From a checkpoint of a small multi-label audio tagger: layers 8.
Rows from block 3, named by matrix and row number. Rows with one number belong to one neuron. Each number is 500 + 25 x the weight over the matrix's rms, rounded and kept within 0 to 999. All counts start at 0. Numbers have three digits each.
# fc1: MLP up (model.blocks.3.mlp.fc1.weight, 640x160), inputs 0-79
# fc2: MLP down (model.blocks.3.mlp.fc2.weight, 160x640, transposed), outputs 0-79
fc1.273:554547548470493521536507509464515462463492487511489513509496496514495502498500556498484474511496524485466462466523487515516546506487497522505462460498508487488491516522540458482503505505512498499500500478514502487496524450461485521478489526
fc1.274:494546528515485531508515504529507451460475490515476593515492518495440459481485523485499525479462522504454498510480483479471505490509462470535490497460457434501531475517505510469563498518525510449518521490534541500482483523500509467470503560
fc1.275:543464481493485523509551463505463494562513459506509511493512505515464495513518508510489487473487527479488506514512462568462525479490470524509554499492499468564498518520507457506503489492466502476508511513493477475513521476474464469468499519
fc1.276:541518514489504502517507499481493537464460490542536466534477456541476503492528482510515529489490491439468492497518500530503490524502507453484467499525518492470520513507503475518511544489482505518542466501490443514499516500496492499475540538
fc1.279:530508523479442558470543490469476474521447507507485521520479459545473445493516518475536476496514497486512488498562491482515514514473549473442541476548471509483507518518477451505495538463507495488535521540496514479468527493496510449483472520
fc1.280:482485452482519500494534506510513507467494507503491499534522482483479511460456473506507498510462490475468506539517535553504535516517458508503478467495518460495517498476468469466529514454474520462548505527485478517532505487484487518499495473
fc1.281:512451491521513487486510510503515519530469492515527451531530466482489474498540499515502469513482534477513472455509503489473529523459496469507493494522489462508511526511500480499515543496500471458553492527503463518508469502478473480494514481
fc1.282:531517517501470484506512505485485483451519434446488531492510481511488491476503513498526495486460506502461488519534566482508522506522496530499518498507527477481542484538530454459511550460482542516488460514500457499491507532514516471519510514
fc1.283:516488476480499455511516558513495467459510453512498533508446509467461487531506522487496490531532502498508438503504494510478487496489469482515487499504506499521498530494486490499498507511501506453473511479521463490514481516506509499513542504
fc1.284:499516538532485490535509517493465472514499513503509526514505489500477484491513515505492466500471548509483481511483508483510522491486537517486477461555511486494490512548515454486474490503479524472481507489510470525508469495510520487507551537
fc1.285:534456486446509481467538521486470500501482517466480465504464469516519506466540487438463464525491534505512466485553543471462516509464490478461532478459502495502516531537517519460511532489466472450520499528499534516525573505506526447454509492
fc1.286:536484509511507469502545501503446486487482514519512528520440501476517406514487448503475561505513490502481489513494527524446580520486491521519497493549525508499527499513504505484471527531526529494476495493484440471494562489523519506530462515
fc1.287:469535495477498494490554539497486477487477461515509527491478465486501496508489492468500499468505528513526513486495503512466532499495492484509486466511497504463507491468503512465483495497516471469492452521571514520491503478522507493479499481
fc1.288:516522497504501496507481509521533516467503491451501527530469500478489468505523485471478507484492509512479500514507452505468477462465492489529486507535516470525525524541496521470502498497516508489488466539489490472523520494479539516467477518
fc1.289:499485500489489496514501539511490485457553516493480541497476483449452499447516514494446493489484519519515510517504482519459537499457500504546527503501544490537503476516490507513483504515496509468515512521488539482460532491518484508523460507
fc1.290:502501477488501467504533531506474517495496480505484482488445462494495469501484460447515526443513529465532515458503491508510521480487505502507487511531475499493519475513507497478498495479502478481523469487563521486503499518466526488523486475
fc1.291:521478484494501479514464481481528516489465458498485495533510499517488518480545459466508530513509550518486493518496534524509494452520491523464504438510507495525557485538530489501499496481494490477560509521558494520526493488504482496503508472
fc1.292:478494491496468466534481467472455489526504478509499508473475485491460481537514539517504536514517526517475496524483477539483521486506491524532476485487509498530525522490491442480483484485504503454507487520541490534464517497516475528493534525
fc1.293:502478492528505480548481516521525536519539498512531469484494479507516463476501485454461527489508500492494492477498522503521548501487504510480509469477506527503512500554505515508520483487484537449520512478539525497471496461516480518492477509
fc1.297:504513518496531482521528585553493508525500498487531548541483485495499490483509510467483497511470493448501497506505527453471483510452514490491495524487517542445502546525477444477487511486504504510508497520506501488502469482525533468475494503
fc1.298:502538449471477517514529534507537473536500535544483472489501459524497507458473489483520497468493492481536539507515533469460516507474516497522516515517460491500504505552457500489557511513473488491539492520489486515503516575507547485482507486
fc1.299:492517483547465440511496487494521506506514495504480465499486498505482484511497466506517534453482495480475524468490524507486521508531478482497500502498528501479494496491488514474489521491498503469510469483565530484514495489484478441534511502
fc1.300:492490522508481527493484491451481517529506497515493478503473491533484475477484504502489448476511517467474467512515472470495509489515532485448516495492550512481543504489504473491515519541493549446471541511556489472505502442514496500505509507
fc1.301:538537500508484474554576480490504506523486495562484497531521469534490486496526500475484490466496511480469458496504525495482526487475515512469550445498523471542513484528513502494510514492457503511540499488496505448475527520470497500510544564
fc1.302:498501507487437514490490520473464471521490487535496514520516464501517509523557481491527536520513511486513457527558482537475510435480458499466507449550508470537516491492486413483515537475493543478496495509562512477514490475453513506500471523
fc1.303:486480509506524484460531517520489479503537476470533518492479489504511529482541497448500462492522502505444486470519495548500485479456505464501486488512491479505544481521509490497536527511474505436501461490500508494545499503545495515490534478
fc1.304:517531487508464503499519509526506509524521505541516535510490480489488488492525529505516510467507537470460509490535523496514559441450551538471542474480522511524540497529472506509478561491499488519508524498486504442534516459527481481483502521
fc1.306:504559534487453506519517538498523421470492458515517560507486489482494440441478494468480485445481551504498504501559493469453506483478512489493500525540486497520514499536498498465516489505539495470508533496488494495492505494486541441497551539
fc1.307:514512541494537479517479511516495483525513525462489501510454478548504509527472495507498485476507487516507500518476501522517495503479488464467485508512480505502497488490477524539484525493528505482502469523542528477501515506501485510517524468
fc1.308:544524488455463492501514509498536504526447503523473553548479509499517509504532495483476507479491530490474481476494495512484503495515531487491519514498474503531511478479489489508549552517533504493530462463512505500513483463458495485509528537
fc1.309:508450487541521467498506499503461549511489494496504542502487497511513524527492486473509496445482554497520491544544520489471513508527497502510522480515471524484528452475472523471548485465471470495498514489503516478525498491569545498479469495
fc1.310:505505538490482485506562477528530464505511526499503532505491467475476493477520483502500487474495499492515514495553472510498482471473524485517527464512519514535557479527477506503505494531527500445475470477526452513453499521566490485515538517
fc1.311:530487499554511514493518495503511480505479519471522479500504486500509473539487452460499521488494489465499517492492504463535521466516520500501500489497577483520509525501499505455517486500476506482505506473512467517513498542498485502496473544
fc1.312:502499442486473457492572499501505510513520493516468513500477487529500507470490511495504493450487511498503505527526537499470516472493502526488489480484508522517528482529486488439507514500475498508511498549543508475518492514476518504492524491
fc1.313:530500540480507480502486483485520497496503505510518494487506438507532468487514488492507475487477526501509497468547488503489489488495469488468479473516520440533490486487482548489562493479487485505538514554499490487504525520463502489504497532
fc1.314:514548489486528499490547549503523544533560499475535543542496427515497473509502519524495543492532525473454520480501476511503529492514516459456504459482483513502546488512509501528480490499491523500495488520510512458560546472502457478477503525
fc1.315:525510543458474475536490479497493504482513488532468524509451451527477500537533545470450508493503543506497457493470477550492505499492535463515458527500530498460495516525496503479518531464485441486517490450585474493530516536523496498540513567
fc1.317:507533533531465521524533523487500485461468481529525483498462459539523475498449484523513515463477506495517475466541491478475513494487472523488488453518489483501499501526474495521524491489505496509501432523556503510460511449528513471469503531
fc1.318:553522493444483517541505514457508527519563450488451498507496490553486496474484484525486523490527494486459516519562526490491502476487461493502492513523509515487525524512500510465503523516505474471492500472531486470537480503480506515460499532
fc1.319:516499460526511471499482488521447485504512518502488495533489484477503496502495498473493535502516508511499493501537513517503525464456520502489481513478487447495488487504496492512478495492508501518527541511513486508516548455470515516517495472
fc1.320:499498498490513455517509499489494521511509473468520510492481471527516461491548474483459513516491506528485495500463519503487507517485473480494491488529535515525497535544496512496507497448470466499522467518484522470479525499476525513510471497
fc1.321:469493474499512487491526495528489486501485476505490498485495482493459490520490458480489490493497489492514469495487547494485519481515539483520516509476500531484501556492500492491536518501531462450492520521536508507498509491495488456494476484
fc1.322:477514517519472520510484553495534475453483510506518492526463466483510505485502519490461480465525521478497479501551482507465509451498536525470526461512473499483513490501450493454502513490484493449542527551529503466512508485454546513521494517
fc1.323:497509517476489478528522519481501456472541491487520503521486493515494510489498551492508516512527516495515482494522521504478525469460496508514496494491496479540510453510456527460482513521451464512483486502534476487524484527491512478483515479
fc1.324:526545503454475505496514492521495455509550508487535492542469487486508475493465504507475496488528507478464454548511477504493545418492500488511545475524511483542494529489453448485500549535492468489496486523489511469511473494521510533455491495
fc1.325:537503542502484465490496523516516497512484452488479546535509489515481508508526478485470524526500524529470474496500506538481494501525493495480516487514483505508518469525530498468506486454492519456517474503551516507529557527512495514497494501
fc1.326:504492523532472501512511528497519518508472487479493463469484442481477519487513494492476485527499506486502499538506506530475528478508542487453549468483482469493493457499461536482463527481487489509493509523540503479514521546495488498461535511
fc1.327:503542533515485482532502543459454481531457512497445539506499457484481473483506516489510464500465491495500501542496525534479555488495515514507469485511480512506480483497467523482513482467526521479524528560494498476488566514471513490530506493
fc1.328:501513504494495479559530546516446503508495506517527543529495501452511458538483503449479506490486503492486489486514507513457512470496510497516467519488508530546506521509488461487489509464463538482519455515536483473537485486436543450486469521
fc1.330:470517520514496494477495502507496509509436508501472507519526500478467485483518480503486554479459524459466518527543474529485504520490516487520501487487564489501500488571518482527476544493490462497516496478553518513451477512493496516515542523
fc1.332:487473488481507498502504501504515511497444519524491522494506478466484497503550468496482489469483523459454453484571492527486534505514531465520517517503479468501525528521520504522524551505508494532556529490497436510481506478476515510510527504
fc1.333:454505508514496503451508497450474490518567492502506513526515502476482477523497495493520477501501510491512509545488516499443520474504456464489478497482510489495531481472512480484472482499504532478494476473511525466478502484522499476510507508
fc1.334:489515458485497519484504525548494509460548494484526541566492484542516481506527509490414473488535507435487483521506507498440505487465492493518499495502510504517484531531483476509505547496497505516554468503523496529566513462507511491490506497
fc1.335:545559506514480500528534488435486479500479496506531496489478441529497482485491512529512488469536551477463486497542508494532525480518521491469528489505502448528495491516504478487491506492498489522517483494488474498555530444481508487450548539
fc1.336:505476493491487503506535499486499476483500487520498503504476469508516485510482495476489503460472502497497497524530511501494527469493492504501500500495498499499525476539490502450519514509482485467518512546525499497494498501482517494476494500
fc1.339:491497485448508552487521535486472475524458476483501499496511490496514503500509518495466479475498535522541494518492521485486523506518517512480533517513530536535482522519525470524537538480448492484535511522535478511529501507481484471485516478
fc1.342:503487482489522492509545483514505513501505465511500509462524479496513479552494473439497521497490500488451493523502518492505499509473527486511485503500480525503555554496435448489511490481473475428516435481535472484514485450474524468508531518
fc1.343:519546535487471490475518527497516451533514490449514514535506462482521456529542481484467527460499497519470472457499512534456502479506445443500516515512478513520512524515471521518491496495502510506525532520504480500513527533472506496517483514
fc1.344:525499484506431492502498488475525472535491510518469489520492433521458494506556493489479500492470490499470468508481520491496516441503530481519516507492495533514516553493495509496542554469497499482502489505557458453507524492489489511494497545
fc1.345:487539499484502495495555508485475502499507465520517514499490464491479502507488497496488533503498485500483517477536489519475537456487501501500473481487504488529515532500488476507479508475501514493508474551528492496501510463518514457495476518
fc1.346:523483511541477495472518526483491479507514493469494510508514467472482477522487485500481499492475526499433521529482485521486496455516503476498510518467547538531548531497478498455535480519475513444518446483604489525491488494494483507520494493
fc1.347:524475501530513516478497511482499503463453444485497495501492456506489457563511490512517495494539518492465456473511504470461534491459494496436474506549554484542537508522513466478484513435511481504494524496571520496503480514509501482493476535
fc1.349:470480536517484517487505484483505513509527479501467522489497498492476530503484485522472489491494522486516466466486525496488545517487519446503474476490520500496557520490521479479538529449490515482479490542485525474524523479528533473516519503
fc1.350:483513533498507524448496480515474516475509478510542508496475470434521440497536477518502495478490505487454502487530518510509497479510517479489477494482548511525515509552468489518538548478522460443510467498545492476478466490522507537501544489
fc1.351:476501504518494508483523568513538509478505446498556493496463507512492464511543538501474521466504506498495468495462522522486508504490542505505510512467537507502496462495442494506519508510495456449531482513541518512546473522466522473497538490
fc1.353:488503521473488476533529460490480475553475493509524488544464463541483508493512459502508471493467527496481475464533516505507535455501527469480547499470504533497536541532450485461582498486514485503511463512480483525514491533507496460470515503
fc1.354:466521496467514537444489511496533531460482497509510483545523461512527494478542485469483536481515497424482500484474490474488523516513506473493509471530574475484511503469476493455506500528520481518515486523513529567534503484500477496506473527
fc1.355:474465519457520506495558499524516518456474500544533578520489470501480495484539486470518501516495538472473495465477464539480527486476517487511512472489542500497524542522508513524531481558496517461477494465514497522498485495475562445477491527
fc1.357:525518529496505524452494489514517488526463511491519558512496463546504479496483514515537480487539519497477498477537486514485498452494506491464475475541511527478514454490513488498542549502484508512472446516531486492463486486524499458512541531
fc1.358:484504466489432491534525499459514501540464449551510471561477490454506504525523488503499520484451538490524511486511508517442516491501514493519515498482481478490479487528487494520556496478477494478537556564481475525491518512476507482484475519
fc1.359:505511508543493477496500535521452513483484501496503502486466473486519526530502522490482500459450512487510496513496453500507498495487526490459489450513499508553505498468512468463472509494489520495484527532473508511486539467472552523443508494
fc1.360:540488489513504503519485495511477518489491458471486537534499500558489470468462490464472499503505550515489508499500543500464506460500538500489481510508466463504517491538547525474503517511484491472513493475526454508521493519479460478521472482
fc1.361:484494507516521498506525477507444458457494472484510480523508482482487506535517495493476491516534526485502487501463536482500490531504536514523527466500510442461503531473502513445475558511480485477534472496505499468516495529499496484481513523
fc1.362:479494486504472474533531485497473510487499483487493521491500465490516503518494479488541525449475496500525468518515530474499493519479481512507507478517514487508514486486427487505491507497463466527523471504529488467515502514536533509489550511
fc1.363:525484508474472452504480513479531491488478481525512478529455505463523479503487492463534566478514507471499518494503493479534482521506545490506475505500496527476497500503468473477524552468501545489519523454492466520538520489516557470499510510
fc1.364:473503499453516535519536504468462489476515453482481499485511472531472531484487484470529491505515493516499471474546469516523507470497542515472464493553490511502500549484490511544467493545494514504520525485534479526496530482450543472483512526
fc1.365:487529537514476452479490489446509494507473473501513516487510485524494477467487499496473496504455551441474492479506509553517542493542540483515493499490505535499496534453499520479544529484466497494470498486521462457464510501522506475511540509
fc1.366:464523502506499512503555476500515461497500489496509491495476495489524490523484497445514498480455498501527513520502508457508525523488493474524494515475504460525523501480523518424465525491480506435489461513522481525483490455522547475484454534
fc1.367:493495507529463472512519478493497487517502444515496522534498485491480483487515502471481456534460488491529521528533510576494513480512521507520539476516498530530483494495482510465505494439499466506520538524481505449501511531491512473470481487
fc1.368:481544550518482477484519491496470528501512470511472501494489466480506495512495517496499490510464488492451499544499525513497488497432469500476457484542507542483498506485483476551507522442482453498516502500508495447501526532504503472467504525
fc1.369:506499473539516481509533549528494504509480509514525487516499499472517475519513485473488498480483515478529526520510524475483519497463521486493519502496491485461536503511471474507508490503484496509550503509482460537481505542454516489470497492
fc2.273:512477500467534518483488509495538537528514492507490503506525484501508500501527506527512487517490533538496487482528462497521523471545506517477520516515514480491461501525506486538483522513486498486502519513495531516517516495485454530479485488
fc2.274:527491512522524526477479537529470523515519512529505519502502547484527481512559450483495506476532420507452529476506502552529463491519489503475520535483430509524511484491552521491501483494480521460523495491496527482508465491511504479470542526
fc2.275:506521503482516510456543472521512519522474473467516531515454505502488486480483477512514573488544491460504532473476461509489484495511530483472501480518496539553486522485467445487485478546506493489491534509514484561507525454477525475502484552
fc2.276:473518531546500517464494513505485529500513523491501491504516511477488536515526484517488480479508537501525482469485490503519545544461529526526486520445513495490496503547492533545525516555538512520471484546471516496515479482475473536501479497
fc2.279:532497506507479483517477484480517481533498451485494521492494509505502479493505516483486477535515501489466474530519511548494503501522532464532466554482501494512519553473559487454520486517495483518510493517520457487519517428485501497526518455
fc2.280:455450508477549519530510517497483498525498503462553485498485510505469527521493486517486529481492530521500454533510511488510510508481467522480523462492492522490520540501508512494502494475513501479530491522464495520492491501452478541495482473
fc2.281:491476535491500511523501537527482518535517476511508512522476475475496460504465512498509448482492497566474522534463475468491461485502449455477496492486538479356473463468510513512547521530506507485521530482490495502468500458496487526499510500
fc2.282:498491500493498518501492560492490479526510478485482509523534503488443497540454498477471473546546480515507511504463468482496522507519495460469480509483502467482492503496527514525476506485537469546474507514513477515534516478471526520482509487
fc2.283:519516517508458511487500521517521504512498545493496505523525489519486536466505455531494503485481498551492447521478454468461499509501503526460515450478490459452508501532513524501538482467503500512475493517512493499483503495473488472511495472
fc2.284:485494492498484461472490515510463490524486501500456485506507514490487521525488475527504515496511482472527465565503516489492448510471496511476519509504528495497511516462474506520498502482487472493463473475512498486516492520502511506475546508
fc2.285:484486465514513507536466476518493501501521496533501477486527474508457506506498490497557489543492504500479449502521541508502491524472493485492484513432520489495463518487542492506526515497471500462526522477467479504517451501519503504469479510
fc2.286:457501473533500457462486547497466501520489495519547491548520510482479532503533521501484467506470550510534502509487477489525491473479522529505499492438548533509463507502484477500507519497491526533563431421542446437488465519504479504492525477
fc2.287:511497506523492512511488495502508505494493512511481513512504499512528505506522525485501505499522485692499491500500481525502512490506354505494490488519497535143509501498481510490499500510493501502526509499511486486505492480515513496507480503
fc2.288:518511531495493540514507496550531521480519482480459451537524506499471539506525490495529534505518520473546534511508521525491518487514505529541515474489491500520468485497488482511522479529493471510478506547523531499493528523472533495478524509
fc2.289:498515495467526491474523547491517472507499504490482491491469500500510519515502496526524472490535485512488510526551518484459478534460522496520451516461492512478477512480526491491511525530544513475562490482555540516519494490532505481499537499
fc2.290:508516503526504496471493464503475518508479486534512475500501510535516480521527518466519477488492463614535507486487511530506522475474369474507499533496512491340499477492508502503481503515502487467505491530488510482473492509529508507514519507
fc2.291:489492503498498457501490513520480488501539509482523485516498496509494444519485521507461499520471532487460470488555463458544522486486487530464488523521496497461496523464476504491523527465474497496541504468466500524480508474500495505505522564
fc2.292:497500523517509500483512480504490523503493493503519475487484498502462489510487491506485491484523536511511455504515509497478489517497492525532494531510511492500501510482490502519487493519503507468484537485529499499494539481500496506488484469
fc2.293:497495475532490468493478507457524511515503513496530519501522502517513542487518523530488541513518543524498462535483495553526498514531466528505474494504510483474505509500506512484520511485508496480497489523472487529529446498503500503543491514
fc2.297:489505527497531446508494469492542541527516521514501481539512474478478489518511501492478543489511490531480516544497515515449504475488496497537481482531480496508516531456476468485499486508487488518477498527523517491515494504506469542510484501
fc2.298:504492513494480503498538504506514465513500488483507535505488521506482485506482466488512497493520488576512497433525521490523475498521447520507512462505507517378474490516469501477521494446539479534559481428497525471527534431474504545493494491
fc2.299:510516503518491499502502504502502538526518489530475499499500514503564485503540551496522487465525520532533508489523499526527508510512426483517525508459527534519505495490471527440491522492496507512526502478491500520493521499526495502471492501
fc2.300:514488503505478499437484506437497525503496512510488490490473502529523519490479477524483492469489496475522479490526502496466523479523484489511524555513504490524527492496526455462483526521518525500435474515512545496542511523486461520510489448
fc2.301:483469495476482542518490480498521541472497480476484473482541503513496532508548489491456500492478512497502491507460482484525486535513511511496482479477504507533489497474502524504523485470465535538535487519500508511507464515481489525500507539
fc2.302:466443492489499466521535502499508519489480519521508491470464504478530523487527498475516497479476498520536464486476544509487479516447506478491511493507513519516466489493483535491504510481513499476455476478519481546501483518477497509442526474
fc2.303:490502532452501470487511518530487543517522522518524458523509535505490455487521467474501524534487531488476500513557551497523488476507490482535494477535531501517491492490555468518536490484493484520471488511468499475494504515459475507479535521
fc2.304:527485525493506511520487529504494519479468465464493441522537477472502511499516492493535488529505475500480482491490480499512504497532498475513501501459523479475541515512495538473529491489476498511493469549521499463429474488481485536506485502
fc2.306:485548537526509517504476514524541509521513471483467510543532480476540471538507541509477510535496443518455529515441515502494486511500516536515464483492470531473488488521531518488502541547484496453464580495503519495503458413484481471476553487
fc2.307:489451474486541524466490540501484473501459481467448483512497516481463490533488475508508484489464514476508532483528461475525506486503460524510491513510487507472506486489516484498559495475486483480492516481490508506510508482475498531502488511
fc2.308:473462537483508516455492501467497466467501493468514503492520490487463525533515494529499486504500507519479516497502506510504493506505505527527501486512499497442522509496467472493466507512476486496505493517518515477494508541557474529531462521
fc2.309:536505493459487518492491485493498475532486533487506518484486488502484553477483516421506477536521472593506522533497523496511468467524436469456463477509483499321510480491469504486514493480474455492496492538501451536516494499505487518490477487
fc2.310:518499515506524474498491528487507497533525488464541555540496500506488525504490509498499523492473524523520517472550485498537501542479465500500482503499502517490508531534474517494519540509493502484488495490507533526515523527481463506501506475
fc2.311:508504487518522464488497501474479491503490486519506504504470529482512476494505476528498508517459557465495470517475510517519477519493503511512516477459501495505484518480511481507469510512492488477469488507539528478465495486533541503499485508
fc2.312:491479492501506493497483497497492479487485477521477488496494483492525493503495516478480495482511483642496492483488483500488476484516384500471509474502528486207481481469511493493481509496476459493506495492480489487461501513508485489486496501
fc2.313:540497495510491472444492523481534497531480486524505517487485532489527474505517538528483486469484531501462468517479502523511496473504468498514481499511508448492540505504495487495478469535488482490502480462506493477483492497497521494544488468
fc2.314:480506503501468507540492456439499472495484500493549498482534539483506480468517526536508571461530541514504527513486493514531538510504482516500526507473520502472514476482497499482479466510537527472504467550527556480519485472446532490510502533
fc2.315:503522475493560520459485508549466559500516567441531460533474484499547467525523569503549554472461514509485437512505532529508490555544490498459524525485490565480438522521526547542470533521489519500506484520514472521508468503518456470484517521
fc2.317:505534542533548493511495531453464501521503531486507504496514528507531500493523513479498479507503496625482487471526522496515536509476400511500513499485469502261496514481507515506525513484487470533519526508517523493477543478518479516509500510
fc2.318:470469536480515495444511483545518463540469507479473512482474523484522480466498458526482501473477476521497497506521515511510483502495517467475478491516493513499519481491477491500472463457518508523531492545516485536521502504514483497505523502
fc2.319:525479505460535531496524497506504481487485498498470455509480505488513488511479489498510510497526462543528502509498473519495508514503477510529515488500468516450504461536524531518550554476506529511504506492488448512508491479489473474509491502
fc2.320:539517487507485523497459505481546534512529511496513506511535485512467541519497478501529472498503503413491534514544504510515542491481511450517522481508477515555480479501483502482510529492483462495534517472502483502491530510478554505488480540
fc2.321:485522488523481531537505520507500511513464519499525503513525514516489512470478496506503499487498514474523487503523533485490508544500529504523495505528513517515485503498521493525512500482472506454473534496502511494527532525520501546483522487
fc2.322:481503479507472482492566509506500492512510502481534483479493511507506510520552494507531489485504497493494475473548470460493482555473502520487525518554474485483491482482488513470506491476487504485465470496513502508511496488481505506529485482
fc2.323:520489459510478511491496488490521480484502478514513514517487495501495492508487521459515497487519505631503504509508458490484496491463428489482509497493510478301499508487484502499493478521488429506505522506459503497485500468527478497479519465
fc2.324:514444479441544482515513518514494522530506498513514458539498496503498455492493493462529485438480534512556494517503505492501495507518505469518532496528522515515480474497515492473471513481490523495481427508479492487492542533501464510484486493
fc2.325:501503494496491525499469537519479489443514478484497514544516485512484470498473524505518505484497496488481524499497501508513519487516466500513469523499484511482466523481465487513500522505499479509544505471499556504484451479449507481528525536
fc2.326:497491488482478498486455473466508477492443506489501514504508513508541489486507505481483530484519462486543509509480522505488520500542531502502500508526541507508530497475470501501488497532481501514433501477502521507471487515512477472474530466
fc2.327:473542501502459513506486527497485492496510493477494502489503473495483484481497489522528481501507515469504482513506473451471486499490512506481483508531495555502539531496482523507485551512491508475525534480485530485511530535491489519506467546
fc2.328:486499484488463469480479490484526463485509503538499505528491512454478491490500515503499497487498469587463482477497513486478491498483473525492459479519521501360479509473478501461490514492516489513489510499482523489474491483516497512473512502
fc2.330:495524508517499495499510507472509503528487503475521500529480490470504480539507508504487524554485521526514493501517458467527520558513489530509491481503478528500501499522513493467515493508533491493515515498523516529499505514503515504494489494
fc2.332:466495453514520511488531509538474475509497456502523480479495526499508528486524519505488506523505524493463467506502468511481485485498512538477463496460519472502504504549492456533519504492472509523461495475527455510476519512486526521510518485
fc2.333:519491519499525462503515479487523448526509480499492483512494567521494498526501490456516489477534504501489485531513468474503492539485509482501464510477458470470521489556523504470503488481526500492517464465501487500522481474519523469487499524
fc2.334:487494515497525488497534513551494522518481489522540498504498521497494498493499494518453518499514549507523506507523509502493512466486463478522504521502450533530494475450469506541524470459487489474458510495480488542491503491520496484499490539
fc2.335:503450497473503550488453523523490508482475520472465497509513517509509536485524473492522467492500518539522440455489505505516537516499478485480510493480525494451481488518454549437488505500469507490504469525496492523529501498444481502490451490
fc2.336:499497493484502495495499499489506481508500492497486483481495510490502494498503510482504500494500500669500482494494451492506485504509397498498488477517532496159505504486483484490480512494484472481518498492487494477485513507499483507498490507
fc2.339:503553498527513440470526511500510512509518523451526503494487521517519524513516512510507496524505477532474484495533485486518490483486511496485490496518540506463473504486495522496497508513533505529514493477521509457518468488506522527498529554
fc2.342:496502510504447481527508497488536483494468482496467533530484505505524534514480504525514485501509479521520528490483447512491529484505452509522463462479509515440489554482514454436459532472481483507472490521522488513515469483506484442512511478
fc2.343:492497518492531510514461489523511503486491511524528483478508490499474510477480508503474526480505468432452536465530491486513491491524453512519489502517538489530502478488544530472476518526497487454459482544482506485502507486527570535449542515
fc2.344:497505546509499537494484517462534481513460520482495513513507508460500496488517478495570465526509479537497487519473492501519520481506496498524508530486528489449528516482487498483476498497470478529484521485484467479477498480495480504495493491
fc2.345:509506493504469476491503487508505480480494503514485489486490474494513511486485520480456512501502489648479512471492489480502466503491435483467497490486514522259491481485468471486480486484498481487486488492484476504486486500501500485489500498
fc2.346:489520540457481485487514499505505485499477504491553527494519524499547504487504476504558557465529521508516476487467526479545503525507480501505473498502489521478505526493533501478492505518495484486477492482544492468560541512488518477495522535
fc2.347:500484508475513463550489492499480508488505474462479500504494509497547476518506532511507483499481497594494508492469504509526507487513410483493484476483518495305528486479514479546532508504485482523491485483465504469466554522517527517490481535
fc2.349:490494473506485534484516495474510532486510557489493476547505504509441512453511518508447493489484485495530498474499503470476474475559526521514451526485478492524467491523475490496470512535478508566499480479507472489504542504486492471516497498
fc2.350:498462502463525552468513512507471501555502495508536483489481521517451556505517440531521510538524496539521554467527480490547477503488494516500498493494515503489538527511488451476511479457513490480498480444514515480489488553496519531510468506
fc2.351:538484501521544494562491521484500478484500485483461488494465529485509502482510524514477482493482518526491477450486519515493521536533492504454574489519536508441483517521535450495490478516471507507515483541515479480495521524477509494553511522
fc2.353:479499471492486470519476497495513444496518483491487550486541483511496491466490506486452552487488507490479516503507470471497519548491493488508495488463481509527507532559433493465515471471490495540495484529544504494520503548509526478483504476
fc2.354:547507472523492485479510506472539504518488482524553475459506471498497534496501475470471485513489514518453520483518520467508466495440451480514522462460444470466513513482491515454483534477509501556485465465519506509491512511494528482520478482
fc2.355:445513515546508518520513501496550470499484517542480500527464519473556478476491524521521498519497488550498509497506511536484544504532477506498541469511526533449474449494496498475456493493531485500514497502529467508490483491491474496543502472
fc2.357:493531495529514515511531484443499481514505513500493517553511498529501507515534481507528499472472477522501523489517491535544484511447482500478488514467496479447487531519526504489518506502517476502463536488477478489512511495509514464505484447
fc2.358:469531453486543495516486462458499515479491496492497486477554503480498505474461470489521489510490482602514512490514476495507521504518456514486452485517484534393472501499523492490487485483528486520498490535488497516497508477525505473494509463
fc2.359:478533481499490511483489483517489485499534528472471481492489502502496487471516530521533536466514547453522472503485508482488495489474506484517497503463528498534523501498517500461514515550488486463537508454478507522494507488506557496495495540
fc2.360:515495487440523489512502520480488508523537535481517465504519538493473484436503489499499508511458545516544454490485513498516473506443495487513534485504466496464491515494541486519506511521487516527494501482509526505472501514505487519469501529
fc2.361:486498482532553496448471476485538527551471516500486484541494519505527491482520472494511474536507541498484528485514522481509522506467503513487538516505493476524536492492538500513511512531503474529522485503501507529529485457514484472514509506
fc2.362:506470502516485519499474493514492484510529492520493514510501491518520492495520528476474511491520505649526505514500507540511530495505357497482504506484513500199513506501478492481494523513482441486517492512495523513490492515510491517499491511
fc2.363:503489513512473511521555495484491512503502522478519496562546492473555543525507519542489519527506508454507559513461530511461511498455535541489477490524542518578507496503445522501534497528477465508520490550507508479479474510498547520536470507
fc2.364:458476517526524492505486501522519495534489495486508477491473482449546434491533526531533496484522549518486490500490526505497508478531515472505506512429473520500522489564441518481539528458498519501509524513497530522502539486481484492510513489
fc2.365:505508466521490554547491493552513500426524525521484496525503526531482470504472442530484542515522478499535494459543481477473478505537530548499478517511501492483497500516481522483477462476506505531465480511514510543521562487499508540484457498
fc2.366:518481517469517507483513503474458488497499484507495501516497512491531510518517526503500504489490494542506503482513453543509478469513422505501509482464495527400487525489492501511519490495485494491494528525501519488467488468517524541516526464
fc2.367:475516529486513515516520527476491512475504478525484491502478503513469487521492463476522515522513489520524505516486478483480510498526514526468488502533521521453521468505512509533504492535497558486503466500486535482536510501525446496471500492
fc2.368:475498467474482527514498528516474554469514518498507462481485490518503493533504462521503476472514524527484526483531528533506493474465466522494546478467490516496502507513500520499467522507470494456524455481493466503502451509538514485496505537
fc2.369:460530510502476472505530484511499537493500498505473487518496462545495520532481473480488525534483541573522511508560509477527512462484471483507479506489495525461498451513448489523512502508495520505518489475479519497531528460495484479518457487